{
  "arch": "convnext_v2",
  "model": "image classifier",
  "dataset": "microscope photos of single blood and bone marrow cells",
  "train_examples": 97085,
  "image_size": 48,
  "crop_scale_min": 0.5,
  "horizontal_flip": true,
  "targets": ["smear"],
  "num_classes": 2,
  "isotropic": false,
  "norm": "layernorm",
  "activation": "squared_relu",
  "mlp_ratio": 4,
  "inner_norm": true,
  "moe": "top_k",
  "drop_path": 0.1,
  "num_experts": 16,
  "moe_every": 2,
  "expert_mlp_ratio": 0.5,
  "experts_per_token": 2,
  "shared_expert": false,
  "patch_size": [2, 2],
  "depths": [2, 2, 7, 2],
  "widths": [48, 96, 192, 384],
  "kernel_size": 5,
  "label_smoothing": 0.2,
  "loss": "cross_entropy",
  "residual_init": "none",
  "optimizer": "muon",
  "muon_scale": "original",
  "lr": 0.0082,
  "momentum": 0.95,
  "nesterov": true,
  "orthogonalizer": "newton_schulz_5",
  "adamw_lr_other_params": 0.00082,
  "steps": 7300,
  "batch_size": 512,
  "epochs": 38.5,
  "lr_schedule": "step",
  "warmup_steps": 1460,
  "weight_decay": 0.1,
  "adamw_weight_decay_other_params": 0.05
}
Rows from block 10, named by matrix and row number. Rows with one number belong to one neuron. Each number is 500 + 40 x the weight over its row's rms, rounded and kept within 0 to 999. All counts start at 0. Numbers have three digits each. After the name is the row's rms in percent of the matrix's.
# fc1: MLP up (model.blocks.10.mlp.fc1.weight, 768x192), inputs 0-95
# fc2: MLP down (model.blocks.10.mlp.fc2.weight, 192x768, transposed), outputs 0-95
fc1.207 026:510461484516475449505479481542502488499519552510464460503522521548407569533523533442582510504484539493516550483519510549475440537474495425450501519462542460501549506478501488552454495516522468538549511476479480452544563556478487526486392529516570523467477528459514532447491549486474439569
fc2.207 024:546535508480522464487531465563539526471501569540571482546522592490533536536604459488490500480507498489513563494480451552481538524426556488468481497493466479537505466554521552477556531464518438465539508523538529431453584452480549571490532438492552481531537565497499510452551510553479476491
fc1.208 012:576468501489529558515501519565436487466570504530431476528488495460530478498583537530465541487494444473522552542508551495538514513613527422524562476470488497438480527515448501464497394505454538481449507513510513530517460502479470456493440543549563522511474483401499496473482503458421486514
fc2.208 014:572500473498489528485531410478442532465544486466467491433518474382531497508557535512462539519437527493519526555445483509471496485475613460455514520478529567557440501396518479521468468526581461495558502522476541483479525443527447479462532550511548467511514473466503606463530561535536484467
fc1.209 080:466522492461439544487487539576436476526561479460487495489453512482425417516518485458507455510509529452512503628505512458472519520419556440536499532517490506463474548555429460519549500479469507501594433510511431533461498490491489518541532446527433519452425486543529488511492505525500507520
fc2.209 082:581498452485512545529519564563564472494545525556525533567510504513508442481509466441409445447629477470502454491499503494418504529501517519425475426488495513539511522520472566511509426515539506454447544465503482497518459540515483496494478503496520449472437508454454493473501633485512521514
fc1.211 080:450546551519523532521508499512519551538489472522494481522522506466511471471601443514557452489492558481552533550476496435478455399546479488505554524497510489447483510493487462484512533503513509546418484493541486473485427498558502458427544560529576452523483539397455516536478476528523469498
fc2.211 079:500524442430481483525462458472489491552506513547520429537527425466504489538535508543528506511559560526556524453486615591514545586489466499573514485581451489482506512464508483483495529421478495555500496531562495489497404512482460523464505553459473507525529441507501529456561480507448525469
fc1.212 012:490495504539526512516450542516466478549553536579536460479483512557486534445498529495541534482503506513436429447496541519490478509419460528494505512563524404499477597534589406505464483514498515514569553545482497450535573495474480500556568403538524502532548514459520464494522464520460506471
fc2.212 013:536522506549458533413498464455560469459467540482515467549545499527526519491499471471480518490503510528519520494480481540482505491492568545479497485480476563536485631480510434549509539462514514487542479493521481511459544458494571602514488473486473499472514514487476519454457439536554462471
fc1.213 006:492483512529511484474419499476540492507493510470510522528490523492545488478519478510547545558504476567518468510464461457515473433566587501497502535406539531503512423521493509594504442598400501489468481443449487515495543496534445458491509474441522562493457532540507559551504563500434474526
fc2.213 008:531545503575504491495467417501504517474555476545538499494519529436541505527515454506480486516506476522542557535561433512471473504448570437467482525551444556462482476429513495555449491511517536431587503628505444442483558461448542527518556509500528490516579550514509628510467462448489473438
fc1.214 056:544532516553539428475463490517482515496427512519448511446455470533495502504525516522482596513436502455615482567475513523603473569489487456459510485557497440490566530482508492474502497529535439476489531556439542558531444501560420594579486456466498513501535518551489464538536490377513506522
fc2.214 054:544463507520526595544510503548482583469508452441580494483494514537473483513491428575552513561528520506494486427523505476444486519547462432524494455471517500570438477483517493450487464453480504465478527513500502496538521501507440608461468459449573509494548573508553477475482557520520486550
fc1.215 194:538439516581518480459586533508515544494527476568486482479515522505538583530575537540450483520492496411528472580441516459464510494477517537570550482479483492445515478441490518438521506477541504481446475482500516437550527486423425465542516539547449506484535481479452561475464493470481513568
fc2.215 202:520478515501546533495449496580539442549466520505493523496494554551388494443481509516533524536426523461467527442446576494530523528569505528480464477457532487557523483469482444495510498515498492481483477508467456472564396514526448507530508498570541502459531470532460475518502496522434465479
fc1.216 175:554473547562454463534520504551510503435497546496545542483512520450476490568554567578527493521457509559514529509482541580474500450499476548501430472490500437472498543552484560481562517511502572470430495511486456571501494453526475516582477503543512476464513516508483491412501498478504514486
fc2.216 167:469516477509490527448461516564492483523514460499495524556493543545483492507441509475546555542442493551473388567483534520473567574498501454514537486500511499536489498614517556567494531414483483500543503523465500550449421517417496525485541495462453517468487555444543462530550465495463403441
fc1.217 020:488500584462477463525566473475474543526457525459509473484526466553428483497532445503532493511559517525455469533487486521493448535485562477459492520538538442482439547529516459504469452556467487458492499546544461553482467527476486441433584466525386465520521489554470500479500404537500499456
fc2.217 019:517488523527501471512466508544452485524557499542420572418471471503519563436506441564468557495472508547526562558507533500486492527421493511526581497496501543527459519418517379515525503541503456456518525461536477436445531415495486525474496487529540505525455588515487509529458480572521544451
fc1.218 031:548543530454465503442496459494460465480504488497485586512464467482481482542442572421486556511554542499548434510452456547474513525510541474482505545544511474465461491507496483471488564439517501529462427584572521516546490512498518469491473541474541493494602448447493493426474548497474558500
fc2.218 031:493452502541533528495503417498502485470495536483444448534572450570456479505430494600502478490523489503469435453491519532500541449471506467438495437459524518460510474436458468579532554441426475508523489583466473476569560445564469526542473521497493559468443453406531495462466525522529500507
fc1.219 015:523461492512481517521487482555467460529581500570456585511468509519449526493461540490478488486488503504499489461496534543519521532532532482397446437517514426484525478488523464556481520492514475481535484475535507511462552437561473542501482490560465529474470510432506461486542448492523482514
fc2.219 014:488397442537548478512532458457493507521439478508548488476490531458497527463496531491469438503491458551475525448473445526471445480464580587432571462473541547519393544477480499528505431534557518469542522619450479516523561451543505404483566520442534498475448472443516508525518559554494498502
fc1.220 009:511510506473526525545479448488507539546512512494560477484533490547473546459496407513523522493484389606517414550482497540517503516441575539482526477519401523544462433558435478419433498559454487547533546408575482480526508489523560480605530568520541496554490459486517448520504531461524486490
fc2.220 011:523568475563515533453562462524532561410430524580525467564501601474507461477507494488483473422545483538539501503556484489472473492466555470442482474522437507467461565525518494508499514596531425511589506538480462528449505474495484500526509525495602552483489491435461540527479497480471533450
fc1.221 136:570552528476518560517579453484530509562441491427474484503447532554497542467532473520438461421411541480421481556444540561456482554532485524444503467464545520451499492433499553479537514467499499510509455522487493468409487589443494533462491550503472493487493549580532458506538519496528534455
fc2.221 137:512513504505550463556436509467514555454410457487463523468524475527534542535483587563487506444521558426500443561554563462478444515561468518502476457481447469601501495492506431511467524465456478472562465526432551504490436532556491475526499528392491497494541496604518444526484554550508451474
fc1.222 009:540513523508511489464527460498484477502501433540542448488428499458506458444520521554479570585498436496453535470468553542582454516485487551472592529519503519492505485502515496491416476491462509585444555459543494580424485517508521526512461465523554465510499448460479518552484468551527529505
fc2.222 009:536521447592546526413478477495546457500570555485499451473517491505502553571532571488507486505437494574480506492474460463457469537436554531412496494513491504513402492436461482491462490529496483516604533586474542486460530476522506526515509522556471551539602530492473567556525537493504518430
fc1.223 015:496541518522534491481469510571471522480435508466556473551532485480512542540496608496486520482513445478485547589510431409509510496455521483539466509487516539528378511504561454461519515536578505502459541566524564501444477571548397545476553478519462538552544469443452521474537519486518430514
fc2.223 015:533488493571512542476538446473557495470460498504467506448472520584526501560541550506480434464513522445494569470504554507468515480461450480430449566526485491576498456513470430479484429449501440498469558522465482479525503531524492478548503447517469547539528534525526558476507524571537556440
fc1.224 149:487504523490495486530493540487490461477519517525491463508521487478504408538509373447514519504501484527533526491486386473445555452538536524512492469520474536546458444453529498573485462507475486466491453549489486560512529520498558515501526474531488432567573504526504509479512493452450503536
fc2.224 162:486495509443457516544505498483494495593439512515515534473547416462481510513515528467534517564556523489497492559501482542495507453498438528526474537471468465490546487517502508500519526530526554518441493414478495526571547483448543509507410526557556436474579548583438514534527488451469509530
fc1.225 026:524516500510518468478484495504474493520517498463527519489542608520440538496462493515436426560519513538510502502460539472463533534524505462504504533497583504433513427557432526508555458554579468489490478464471457539429492465461459451469531556569498478540513441507479470574401479506537499451
fc2.225 028:538497530541516472472497488450543498458532509525515493575500510489560504506468413480447536482465508593578545497499501381437527447525434549500494493465489510402409524433515536504487410495472486494514497524493514490539474541492560533511502462528526516404490498543510564520467477550421468500
fc1.226 026:476473522503535535583573526462530505572494521537498525493490543487581488499555451512507474518549520518484577491504501473509422528474517510507389448479504544513598528520442534565580490590474524474540500490527534518537518483478563568518538463495560522494434465450490439490511445419386515488
fc2.226 025:531426550492539543482522489532450451544427476580525523573517472483451526530504502513521457466537512532522534468525446423479501475490553462492533464474484495509450460524521480537551456611451466494480469544499499429515520470531499523514446485508491498436530485516535554490563503526463454485
fc1.227 088:488514500449544481516482496583456507483494468479572477495480492485423520507438475547462558497515488575541430474550511475437477513417473488509531497460532493551416512508470491510502550526529486454513447540519440501575497468496515419424499498484481499492451569484459514470482489522467427386
fc2.227 095:525497516442511536533447523522559480559456562539537534545487496503518512549487503532465506503537470477533524533528548499511549480497367420489426566520466568520528428549516465523515489512556539462464502441453451524463467496495414554499466507552481498557562501467460492467430511436528466522
fc1.228 008:477531479521472502436500507519507537461521517500522562514498474471494520577558425436468544561492472525468495498513448545498537483478475541556509459501457492584488509515486486499491459523455412507467538462473564510548489504504564590495534489513508496536445513581451571418561526444534492487
fc2.228 009:537511511562423496476555407456518490443562531561550525518541502517509534492553479452460455487546462488554503490470444463499491513427514442456486529514474581503493521451504446519460474543506431456630546545510546576418503490484583502463459454500511574542488530504487504474532504495478449460
fc1.229 091:505443454552569469445494484502483548532497453548517407542441474465547442499559444529536504461479500486441504506516459482466498482575471488450529563520449461499512509471526556449519471460563445516432489545499428532525499478584552465585532515493516488542524483440471480430515488480571467468
fc2.229 098:573438466518461479508456470514533497515499467411464494448556563493513466552533482488577545501527484556428465464501515502546576554480484432435439486511543476527537457463525515476491506452453517487495508535473412500515508488408531519486446522550497539510465486509442539494498519456545539581
fc1.230 159:523501472552527533435493541479466565457451461538447464488531481562508456424527461506484522540450425467499506459524534530474507450464477454472443475561466474457507523549490577433559473482509479506478425540441485504504549506570527459486540523477429463568483571537573496557495484461480517556
fc2.230 150:437521492525556445536533444509501496484528451489538469532541506548450451504392436498469581561478481493512440460453422499462524549511474502531455534491500424516453521510554525500559479566485549514550465481546496535436468525530526509570531501464533573564506482546516544483486518541461505521
fc1.232 005:546535582481481528452495565525481482558531481425486512431509467446492549544465492496526539476533476480515547505463552443495450447454522491558542518483555500455601450520501478521503503492498614527465471520522510446484496516508517474465464577525463507507450511460513476451533535439489429499
fc2.232 008:545440493530525537452485403511557564426551455521534478514518588471502521509528550503554450484460421502503558510469471526387457457442536482514529577529512550492435485501492498472459469505520475454552523513439513476472554490517528532485499522536550548495552538470474522504496482561546582463
fc1.233 020:507514558404491579506431439438443577533463456495528512525517453534419511500532499498470475514449451499537536443518464468475479548510456494477513515534444478519514490518392537482554514540450453518539465514506537478524453485506541483488545491532473508459506505441489487516542561475552565538
fc2.233 016:490490511542478508485499484457550545493533518477456484497513588472517487515539506470468481441468540427615436410480522547490494444446536502504570532527539510475435550448532464485500522578493524508557502537498436486478475451500536495529481465493510505494463454457511459436542523498497573465
fc1.234 011:461501489567439502422497475498537473487488530592393516493554495486498503445477500468472519516492515539577535536498557492517569531479434468483492448503523419473455526492460476552561451467571485486495562547500511440507507466531520469555505532523551478537471407482452407468526469487462490509
fc2.234 011:541520418627470490482509450526434478490472532515530452499540511540470478512572498457494496509520489502452526512478467500537529464525552474461496485551543484586535549492540420509484432495528498538534490560534583484542494466428587493479507446498547531455551515458485533468512471457425509562
fc1.235 009:549531523486528535551547470510478544465433462511563537531463467400538513518536500462496511460535553557402490432507485507543522497467553545521493474540551506473491428520561512504484434566456539492504437462452505452398496520454506472517455499565497528528479475482494516546543530461515495532
fc2.235 012:558532495513521518484528465449451531503450522567579537515549498471519565503526519461524516476487460519532552501533457462473448466422509494455506504538485607505485486523528496501462449511586446517613493517501500400526562408514492479505548529518501518512548476443506521537494493488528533485
fc1.236 020:474425504534521463459439518533522530538476505528518530512473483549534478485517502436553520476435445552526519509512534572528538485516441472510565504497461444585508439502518559456498527454525480492586465579487490490440471539505426511618542485501518496457530506529548582500551515500474574528
fc2.236 019:474509466538522521524469446504442471401567430467523508540459597506487575538518463510526450534509505499487551485489581465483480494475484407396494566473483554489479537525487485459534517487561497433526522520549515505510476487494543475515478490518527566481490465513474537500452486523552553566
fc1.237 186:496542448519501484560440542457493520461524437519448493511460482473501430476507499440507479478530433469508585519535444492563465491515407448522535468481483568505499578449447498580541433456512469558551501540458443470433501521423522498547575527473492524497532400472526541525579534482475495545
fc2.237 201:519558532589492406513527457427504506502489547409519467506463473543530430515525481519496540529422562524543395518500551494455469530553462515490545549480421514484486564462508491517471546503476550439562514525518484514441484484526495573569497532484418533436503470497528523515432502500446463509
fc1.238 144:582467536585459537491487501512535467470495507469517502506512475538540470442534475446469541496489517513461516529516429512445486485517461520501496498484550541460427509574581466470537414484408496474479517460529485491474446517440503455449505482504560505443482507488454508547462483558510512477
fc2.238 158:530456481530476534494544453569526503439487506497595514504547433457490504454576550504546509500574466494479508526504535557430549505513553527432564440483432508559477505461508437523430506499465502541485536509490545519531422514551490500570518429546546522546529453492525474497561484470491433517
fc1.239 014:539507549487487468476496488501542521493503460534483489521571570495455505508510496424557505499502491505472482500502558465550465481505453570387510496506434466557464539475466510486507494558509563516553576496415516550489523442431513544559452536526466420473439418505452486524503423610502546489
fc2.239 013:544543470501485486418531462562583518515508521520518465481525499489566514483531497414508465577503468480526549523413441475456445448383493554452534508527522517502466477467485441511488440533539407454524475561561532479547595487486535483506507475512552590526515530502530474479518524478453549528
fc1.240 021:494522528497481552452528432467489554538509459478516399461418520505520481400465577491473447502470565438483500584461502470524433540458469528524517510552479534490499504529472502502456501500529537441542446470504504476404431528476491457524397507546539519535487495466488536502562493495574530404
fc2.240 022:483516479516482544584481504432489490435489505507434437496519559490557483490510490515498478443483501557507489466554463473492542472458511531468546474518484499504377537506495507491468414564507468463571454547533491489538511496511515464532563535518513521510494458494550589505614498485460553470
fc1.241 042:571544565487536499524478458536498469537462404567511425495500522553543485547514475573480486455451462563532547454595508409509495523485472553465548464499516439492568557484499498531421486539554528490500505580592513486505478482469452564488572519455510520482425488432491504451455466481466515528
fc2.241 038:486514452455508495472530459460486480518489504560522484470545521445512554505486548522621451488560538490542533484478483537560396529557503532449466476571496508573470481591524492548517511529554533543512482449519479422475529451475476498439446586436550505487506422495511504528466567496501472413
fc1.242 206:520441442468500496510518476534489478519546511455408491516518527498490461510465467550537471428511457511527537480475465512514543496512494540495538494464496499518474483480452509466489562505559431499464489557522528546521527528452541494469459562525596505500499540448523531529458537583487568542
fc2.242 191:498501541439486564497536416452510534524506516563480528497499455506500481414386387552477517528477494523486534461504477557475497480464537498514522456524475517492526444496506529481483467564486520501532507502501522449600478543472520505497526563508482460504541511483480495497512479473517485500
fc1.243 181:421494428501522458570518528453504392461460488431510528500511481537436478483538504458473561458501494526435531512528411557481532545517464520556561404550449514424498549517505561387482554507572512505494469500433481589466469501482512488470466470541535506555490501490497469496452522522440510527
fc2.243 210:500467452522469515537500448512467555471481516517553579480503554458574488531533479495537492529453449445565580543523506593542485513537461530525468545478490501486494505497518484491466506544507512463473596470438473378515533475498515492478486538459453474546578497515567489476487543486533455535
fc1.244 006:586493463548474467498360471508513481506546543446477507445460506556484485538515547523518519494527525523521499488497479497544490561562475492500533470532448501480408483499508475520533473507496492493477460532425493425478515544551452510456456536521624491573461454469456438500450504494443457436
fc2.244 008:547457483498493552451564425470479510464455497531527519496492548489531493515568459515530506457573544549505553422512469482489519475469542525465526532520442506533428551488475483503455473463587483378598500558444559505559539484462520492464481491467551563493514505522463606611462456492452494493
fc1.245 016:462489490513472498583484507517493529533568485503474502531501537522497448473514535487472506484493568522516544484418527583492494526502519511473462511519445496463497470491418400468514430526443490526536541510577502533448532452498474475496475522617414488417446442481492463517521435521557449424
fc2.245 016:510514461533483557439455471494508482489535475505449562444477486452532453458509497426441486464478540549445490525489462504475461468449526492427518497492529570576411473442470519515559466484496444549559487477474585559497566427517481520499510520493506536441503501498490511505487461488465504496
fc1.246 063:570481492486438512509494485535544431510510430430500542468490460516468506549523526494559575523540494555499462605452482543471566512483512495483528494444467529548453551507495460477493511553503510495396564529486523462480470526445497454516516458512510528502516417419480516484439501500598569550
fc2.246 060:505495415517496467466498452533535528542494532492525536533518449508495522608540424589459523508502505462479466568523493582526409511463525508509460554581485560539469509507488452470496502491464502493448559498448456519465485603487472483513489461498517482484485493455518473530484524431542417502
fc1.247 204:475430445441484528486436547500509535532453470481503510532600516527446498466532506526487484486522482479479484495525514434544525479501453531538481510558513447498537530435541499441499486373569418486492519515440549536489512536511486484492443473493596477503476568542487452546514435463452578451
fc2.247 178:549468507521548504526474525483510557530415498521516437434504488481494518539496477522587504498530475469486532462497579553519467532540504467511505501477517496486461488483537420570510482448601456483487482537517499495525539444413527493433545549503424491474456592577516566480540492498433467482
fc1.248 035:512539460508426496528491553477494558510520516487489467470533515514490508538556581523533532518491441477543457516554454424494486535421529512536515586532515542487430512511486508503487547514498533538474439460547506491527502526422381541462488518474473536487592602554500593533473548470497497461
fc2.248 037:504528524469462533556524534482469513475484534530505505498506500472454504541483551532434454365469430536565499530510495508469483475432428462519458441498480543451487513565425531549547493459426434452514510527491570501538501510518509514516456449493495481510561495504500436487529549528490543494
fc1.249 024:419441461485484413559520481471431518488498525443483467459531548505482508437474553518423517533531495502568536511520458359472526501472423589513545514476545488547470480499529503458520566522534566435514460507480613462520522412516543533408493454418557480539458497589513530552464539519493518478
fc2.249 021:528500565490508524487469471452550482548488481493507480451502583545497537520586421434475526454413516479546591507481526585547522476481495521508504469429504513443525512444460490457489505559518534456485511551487555499484493471482566468494465446534536506511463565538498519521539552569475509467
fc1.250 065:520484529527516407503512518499434495477560527444487452524535502490466464532499564569499544537393465556525472520524480560574474473467456451512443498519494452576478515511506526468481514563538550548533553522483519540462488500446389476529515540539522569549486520516485456557452506456428525486
fc2.250 072:489523484454471537520535565515537483537514495500543588475478567542510527539496489494534499559540486459413498543503460449431468447525473512484529477517459467497460532493545551478531516410506522448516492496502477566535534556558526511465515463528513464467554496555530470485518567512473557584
fc1.251 127:457531523489463469495498493451561517490539516456468497452479492525443503532458492570504470470474538567486508489495486520530524527429517458487477479495494506546488544586538511560589404475454495481501588534544515454600461553509536490489508453510562500528509554534593537457498413520487455516
fc2.251 129:426505531490514545511526502548530605567495545543462494496516533506464514490490468535509506489528489523536487462529537462470571459503546509495535447552457470541515496471474505528505427587447497524479473469498551510520565532518576490457449484529471507434405496490510434471541504589518429494
fc1.252 014:430456512507473496514565522483532510454530485524504466490478506505429506437476437473517479479523515531556525549458542473503584447515534492531526465474459456520513557451494518520538402471475471460414482474536468475487494506551524529533501509483510590573486497507509501457499487460523521541
fc2.252 016:450499573560436510423484495402540453509489511532471529460461529487486501450518567525375481422543489499533498590531535559540492476507494440506489434501512496477527498445499473493548439578499532503570509568545571462505454537456472538527405510504561513439542497488488508530544492551454462465
fc1.253 011:455533513464497517496459446479488475517531493518439474462454486555515425557494529455496501512557508495472512539417491498448532556497485540473531507446548498564517456540456491515484528490437476466508509478462528476463502572440533641491524504535457511546448515554488480516528403491501537504
fc2.253 011:532503434567520457438522473474558549476502474522449467487529492546489487535596451475451397417523472508508499507506507496504439431457513503515473531528540556474510484499502503465414460493504484458592499516500542512437503495468585558527498444463531535563527446524501531476497491459527519484
fc1.254 009:552538503504560509500454436526505446479515600453511504482529493448447512506519528494459422454513613472552495490430511548484530506431494490457547509481527537462450491526523481458532486451549527534519439545469480473431561529437491455492493471498606546526535466427541468457485473452552517478
fc2.254 010:490463554477471581430497419528520456522429480475489503521516538445544482468538553492462474469489513523462439446484458471500516450482531453505516568485497544545443509476468461509483497471559497524634433475499527493570470470474599512534548518497514550497515580480526600498506482508469527491
fc1.255 116:520491453514519599539442469527485516456515466534464418486494482489495494407461571498484556455458548443540556464447483473462446452442427530497579560451457460488477498500512402463475563484471512461519504513550473550463511472525433528586516526505564533528464480538508513538499536493518509433
fc2.255 110:561571467534509454479522513525532502454440491541531462510531461499504520517507546505445448465465513501462401426480587444549474562512501546476492517461547531550445474509489530506475501508502473520520501547496523511518533443610465492518497525500488454502528538459512558493452438492540527482
fc1.256 139:528454505519499395516467540539471533469450525556500493531467564514483562546498495523461489514485454470592511511504481540508518463525520424567459486499481429558528513519577516468421535547540503489455529486574439488564417525527495521492465418577475469497560498535520497457575514532493414470
fc2.256 154:451503527464538434481480490584465506481407542511446487479454518568438549418513443446501506430508508494496455579493426492559523411518506475590497475475467460494460497551552530502457551419501474494503488448561470528458537549484554462508567519489489522482466583555442455543486525483492510435
fc1.257 012:562477522529493537520518483517496512517497529502502576523462521521468479506532502474543552455543479494489461489496537483524517460516509566531501488556533492505477397544482484575494508479487441525467459493529489531452471554552501527544488545505328548570464461407360487476580452495513473501
fc2.257 013:523546486584510516440488522491480496494560494463517542479498465528487466490458559417513531447494514577456533558510467541501458557457508414439515438528566563547474503473491551491504452501468458536510538575444471478522614496571457470536553520420525619471606530479502541497516553519516491537
fc1.258 012:519475438592544446512508504484442471458518439519522509426497456527518467508457555425527493538496540507613528488437461543478479514458472493503584515481450474446424460523511485493530528498519526552501509555510513505464492487502483470472520482521492506495494510495473513488480459562501480533
fc2.258 012:537551487563465467475482540506480513486540531483540510516532507467530513474481464403439515477458511489556490465524551500511480466462537477429454450505458497547485437493464500519450500550525472528522474604540353513468503499518504524543558428481573553484514528595484592527518528535506512485
fc1.259 202:490458429506544500513516499504511402444465521517471563506415562459446433477450541553540433512494532572496493513493529496505537515525503483488520519537543539527543468516481503478460508521452487440536586521539490522537456441538458528450459464613533545493506552523487526533468423512390529505
fc2.259 184:418475553490451508492552524435547469524536505507547538516462470543483497569426513526579522558472525510533426435495531530402479541465504504465523481486500508476526488502469501521521510542489507422450564509536479487515535545466521508534510571532478470571440393442426511435507519539574461470
fc1.260 075:489579530492489473492516496538474503508489532480542428503521517455472478514579493529498504570419542509520472515540507473502492481465417427507457504466497476556494518540436503441479445502550499489507534573533493513494539529466558431566506547519545465510514549528502469448526500449456478579
fc2.260 080:534471538446463524486511494536518500485557483497480481497448496539515545513602567508551464514568461489527507551457574409472513536425510470447487446485432474521580470495479375513445472519498506504515546541491528490533433522566567516510471487426465469517515553532536455449510487521562487584
fc1.261 182:440439513522538434476503524430452497545513476529452477448522503487436515525464471485486409551512561470451547467540559501482491469526528502559520500464524497447425571526513496518432552459521547570451470450498577495567547492502480419519487537479515431520521466516486521565573486458533435504
fc2.261 188:502503541473470491524501444454480521442538552550486530499512561525497567538498509558459573550525461450510493540500460447527447540537519463485419521477551482564578541498565445479423478537453510456517538455502477522461479537531520442440466470551503546494479505489444540529496520518479557514
fc1.262 222:527459489536544538561528526551498514460541566565511478540519475479549539515556518500443485414540509482490582491458476487578460493558505476520543476556474454493470570511487581504539491542536497545455565472474502520495477506497467521433479520507463479522499494494479563507542549602490539497
fc2.262 191:415498563520547452501512523467469481574530528499545497517467561439473486560490481458549465514495488457533453505481511523532537541547519495485422542524475483500471539578556592471514532496489469524495537527506474455472505592484477463469518433535536440471505560520563501531527512470486542508
fc1.263 008:535493572532431575393529520491442525405492532464544481474551523548541490531433529498471493551581514537502504513514556471431512482474522521530474468450519450452547499523480443495526569463539577509499528565455532457506467516569480506426469454511530508443471445518518530526538518510439527435
fc2.263 010:558549538538515530409494464504530496422444530540509513511490549537537538504487484478454467432432418582499505537504500558410451396442489426480512497551531589521485469501444482569473476511495434556520492555496481521519520472473568536495469453513520509478505489490478543489464527560490499443
fc1.264 008:530508604444502513468492458429510586516588527514511469542479500476463551532521514495551523493482465495506485440552505511520505527518537568450557409444521497478484457476449479494473495464511503466517526521562460495478476534580520574501480445489511467457476453536484505508519476534545503590
fc2.264 009:459535481585501552433456454532519491428491511550501488430551568467583524506525477481469530438571457536458490440481463515475469465394551469408508533504466537477492511414517500533456458502498485398577474505491460501421591484454532507467472513480540558518557525521495534521491467488522513462
fc1.265 053:520443528485482552490428450467506478496484517484507547479476548517521522584411468510565461512584469501562575590499494434472489457504511458473585509485503521500496500456525487525528516448513481480529456495514541568522527429506537507576452493474533507434529456508485488514555584523549523461
fc2.265 051:523564502546539469461462472458508511526444514394524509500489556500442493520462524533443461394421500504475527445517456470491576558482518508471495494594505506521513473503448564524504459483534444514495482510568518494484474488453510537585505483532418425520521471537471459502502472490523515473
fc1.266 080:546466471549492501448535439517538500518463490502471542502572538557548503540433515510442494525549487496567537480479502606518440538486548527411533466513476523465565494495525452503542493474500518512565493485515439543454455477459491449410512467514453413525584530601522512448505546498474438501
fc2.266 078:490523562510538564546418530505494542506468470525512488523496480473536539430466504495495603501455514442536558506568533543474470588441488511521622476499483445481498494507404552464529511501456487459514443527563504460610551508452505473508511447476503538531469486510487452456548435485452454515
fc1.267 094:460466512494560555538476465454510537511489524485513492509530543441511502483520503508471485471471496546483485540499524550503577477459491504550459520500462484550507437505546564473515520562540487525467506503407484635499472561531430471419492488450547506542532532498553570473449460539545549539
fc2.267 099:520511527401478506478525522489470505502458498537505501579479426438577550513542470524501509501514502532481524521441433569450438538467533564504529566541492451527526527472510475518574503481454468519481538468520502518481502507511527457463545491542471465516464465528535501536459479510516519540
fc1.268 010:367546525540448560553493460483522443528481563497489516489444506462513578547538531476521576464534543469548556592511533534450468539523489513525419544518530495403475416488463427501498481520489524550543538512538526515531476488484534536485421565532446492459508479486471470515492565460432407510
fc2.268 011:435442529571484471446552435487419528523479549495496509525530572485504552467509523449475504479521469440473551603564422497479530443419512549460497558455471564531454429516523497556483511435524475507603504543400473475514558443496546524458504518490483506504503533465496595512526532548493495479
fc1.269 184:447526492459529538443435548470445513546513492524494477531435514586471464444509538450464523461601530455497436468496467557461507505479456500563540519561433479535525432533588460554484488448552460572452535529489578541526440505452510452520517514471475472460509464453516463483482513509504550514
fc2.269 188:448447508471506481600555470475533558540449529510488400429467519593454538494575494469440441449575425556487500531481484543449453467536523478526409479561480507463430433562421536506465509485525398561520478472471460507525499499537563484517475419507521487507438491426507542514451447475523494540
fc1.270 013:484491432563513412450569528492422515542466484492487545481528507495509510521562528457479556547530542563499455479557516457568567522489453565573432460485522510570504531501503534455465442467435505547461535496483568533435516566507425584452556483484488552504452507497502564484536514498539522541
fc2.270 013:523536534579481472470553413449484497457567502546483474557505490531491602553523476489479453479484454518538505480442440475455521486439485461458534527536493565494461538488499454456521508499470488467517563594496497489468498462481554501493596499514585516522538550527514527468511426499492567453
fc1.271 162:513507477528469505467461467539457494516570421464525459454467489482526477522510499475465498560455505504542548530522460583528463447558467487468474432526426496511519458421505574477509515487551477541544464468506462525574433535496505485528494510560520553488532596478455478465481548506497564532
fc2.271 185:483451517559555551523545524520494514470439515475539480523532469480396489605492545426511493499439487467529476496551508506503510514467516426521493550538470516504534439573471520539481530433465467454516503529532503468503409482488433501545414545432523452550537482547472506501512502536525489553
fc1.273 064:527598539478490528519485458471497522585486515519485485496558532433484448488561553364449483531524584480502499472564579526520434448479553513464549474505491412492480500512484506554522484463478497548503488509479486493467472493512432472521572574519500483478501454514543464601483558524460531563
fc2.273 060:530592464518470520491517470523434524497518528481478459514581491434569522444511484507499507492592477454499506447459562455469481590469490537471462587537542523512395518535495494550466482502459526479504499542564567508476509522576420471501464539459470495582529489512540517492518493529489548536
fc1.274 169:509539500488413472446390498529521532512514498574543588483509496462453473531559561516549500437456537508511431581598462492494510543478519570539453607540518558534447512460536461483438517541533485461476511480529469404458507436455484490539509453477527493499480469492450480507511538514474513467
fc2.274 190:516518515514509532495439516423458454528496530552518525519520469487486532472512561502598492517478401538516565446443502516592469516500492449580517530535470577484513543466501398494487502528383533518516562511485529497578493500438431484463490480439475510520554450496449490522498514471464454514
fc1.275 063:507446465399523516452487503490538522540513438465497492518489453499479484474480467517570554428458483499504535511542495523504483473498479531565505542489456483463530422493469593503512447481545491526497492456497502498576532514504533457454467455414516530483412461523501563438490503557501547526
fc2.275 064:556382473515479528530488491502533496428458523554498441500496452524488387478477469432527510466509529540488496490533496483534498535491494569547507512454452533462464526567455525492440590528477523488400549562519546416533540547532466484435529456476511512572492567492487509431503460542565508471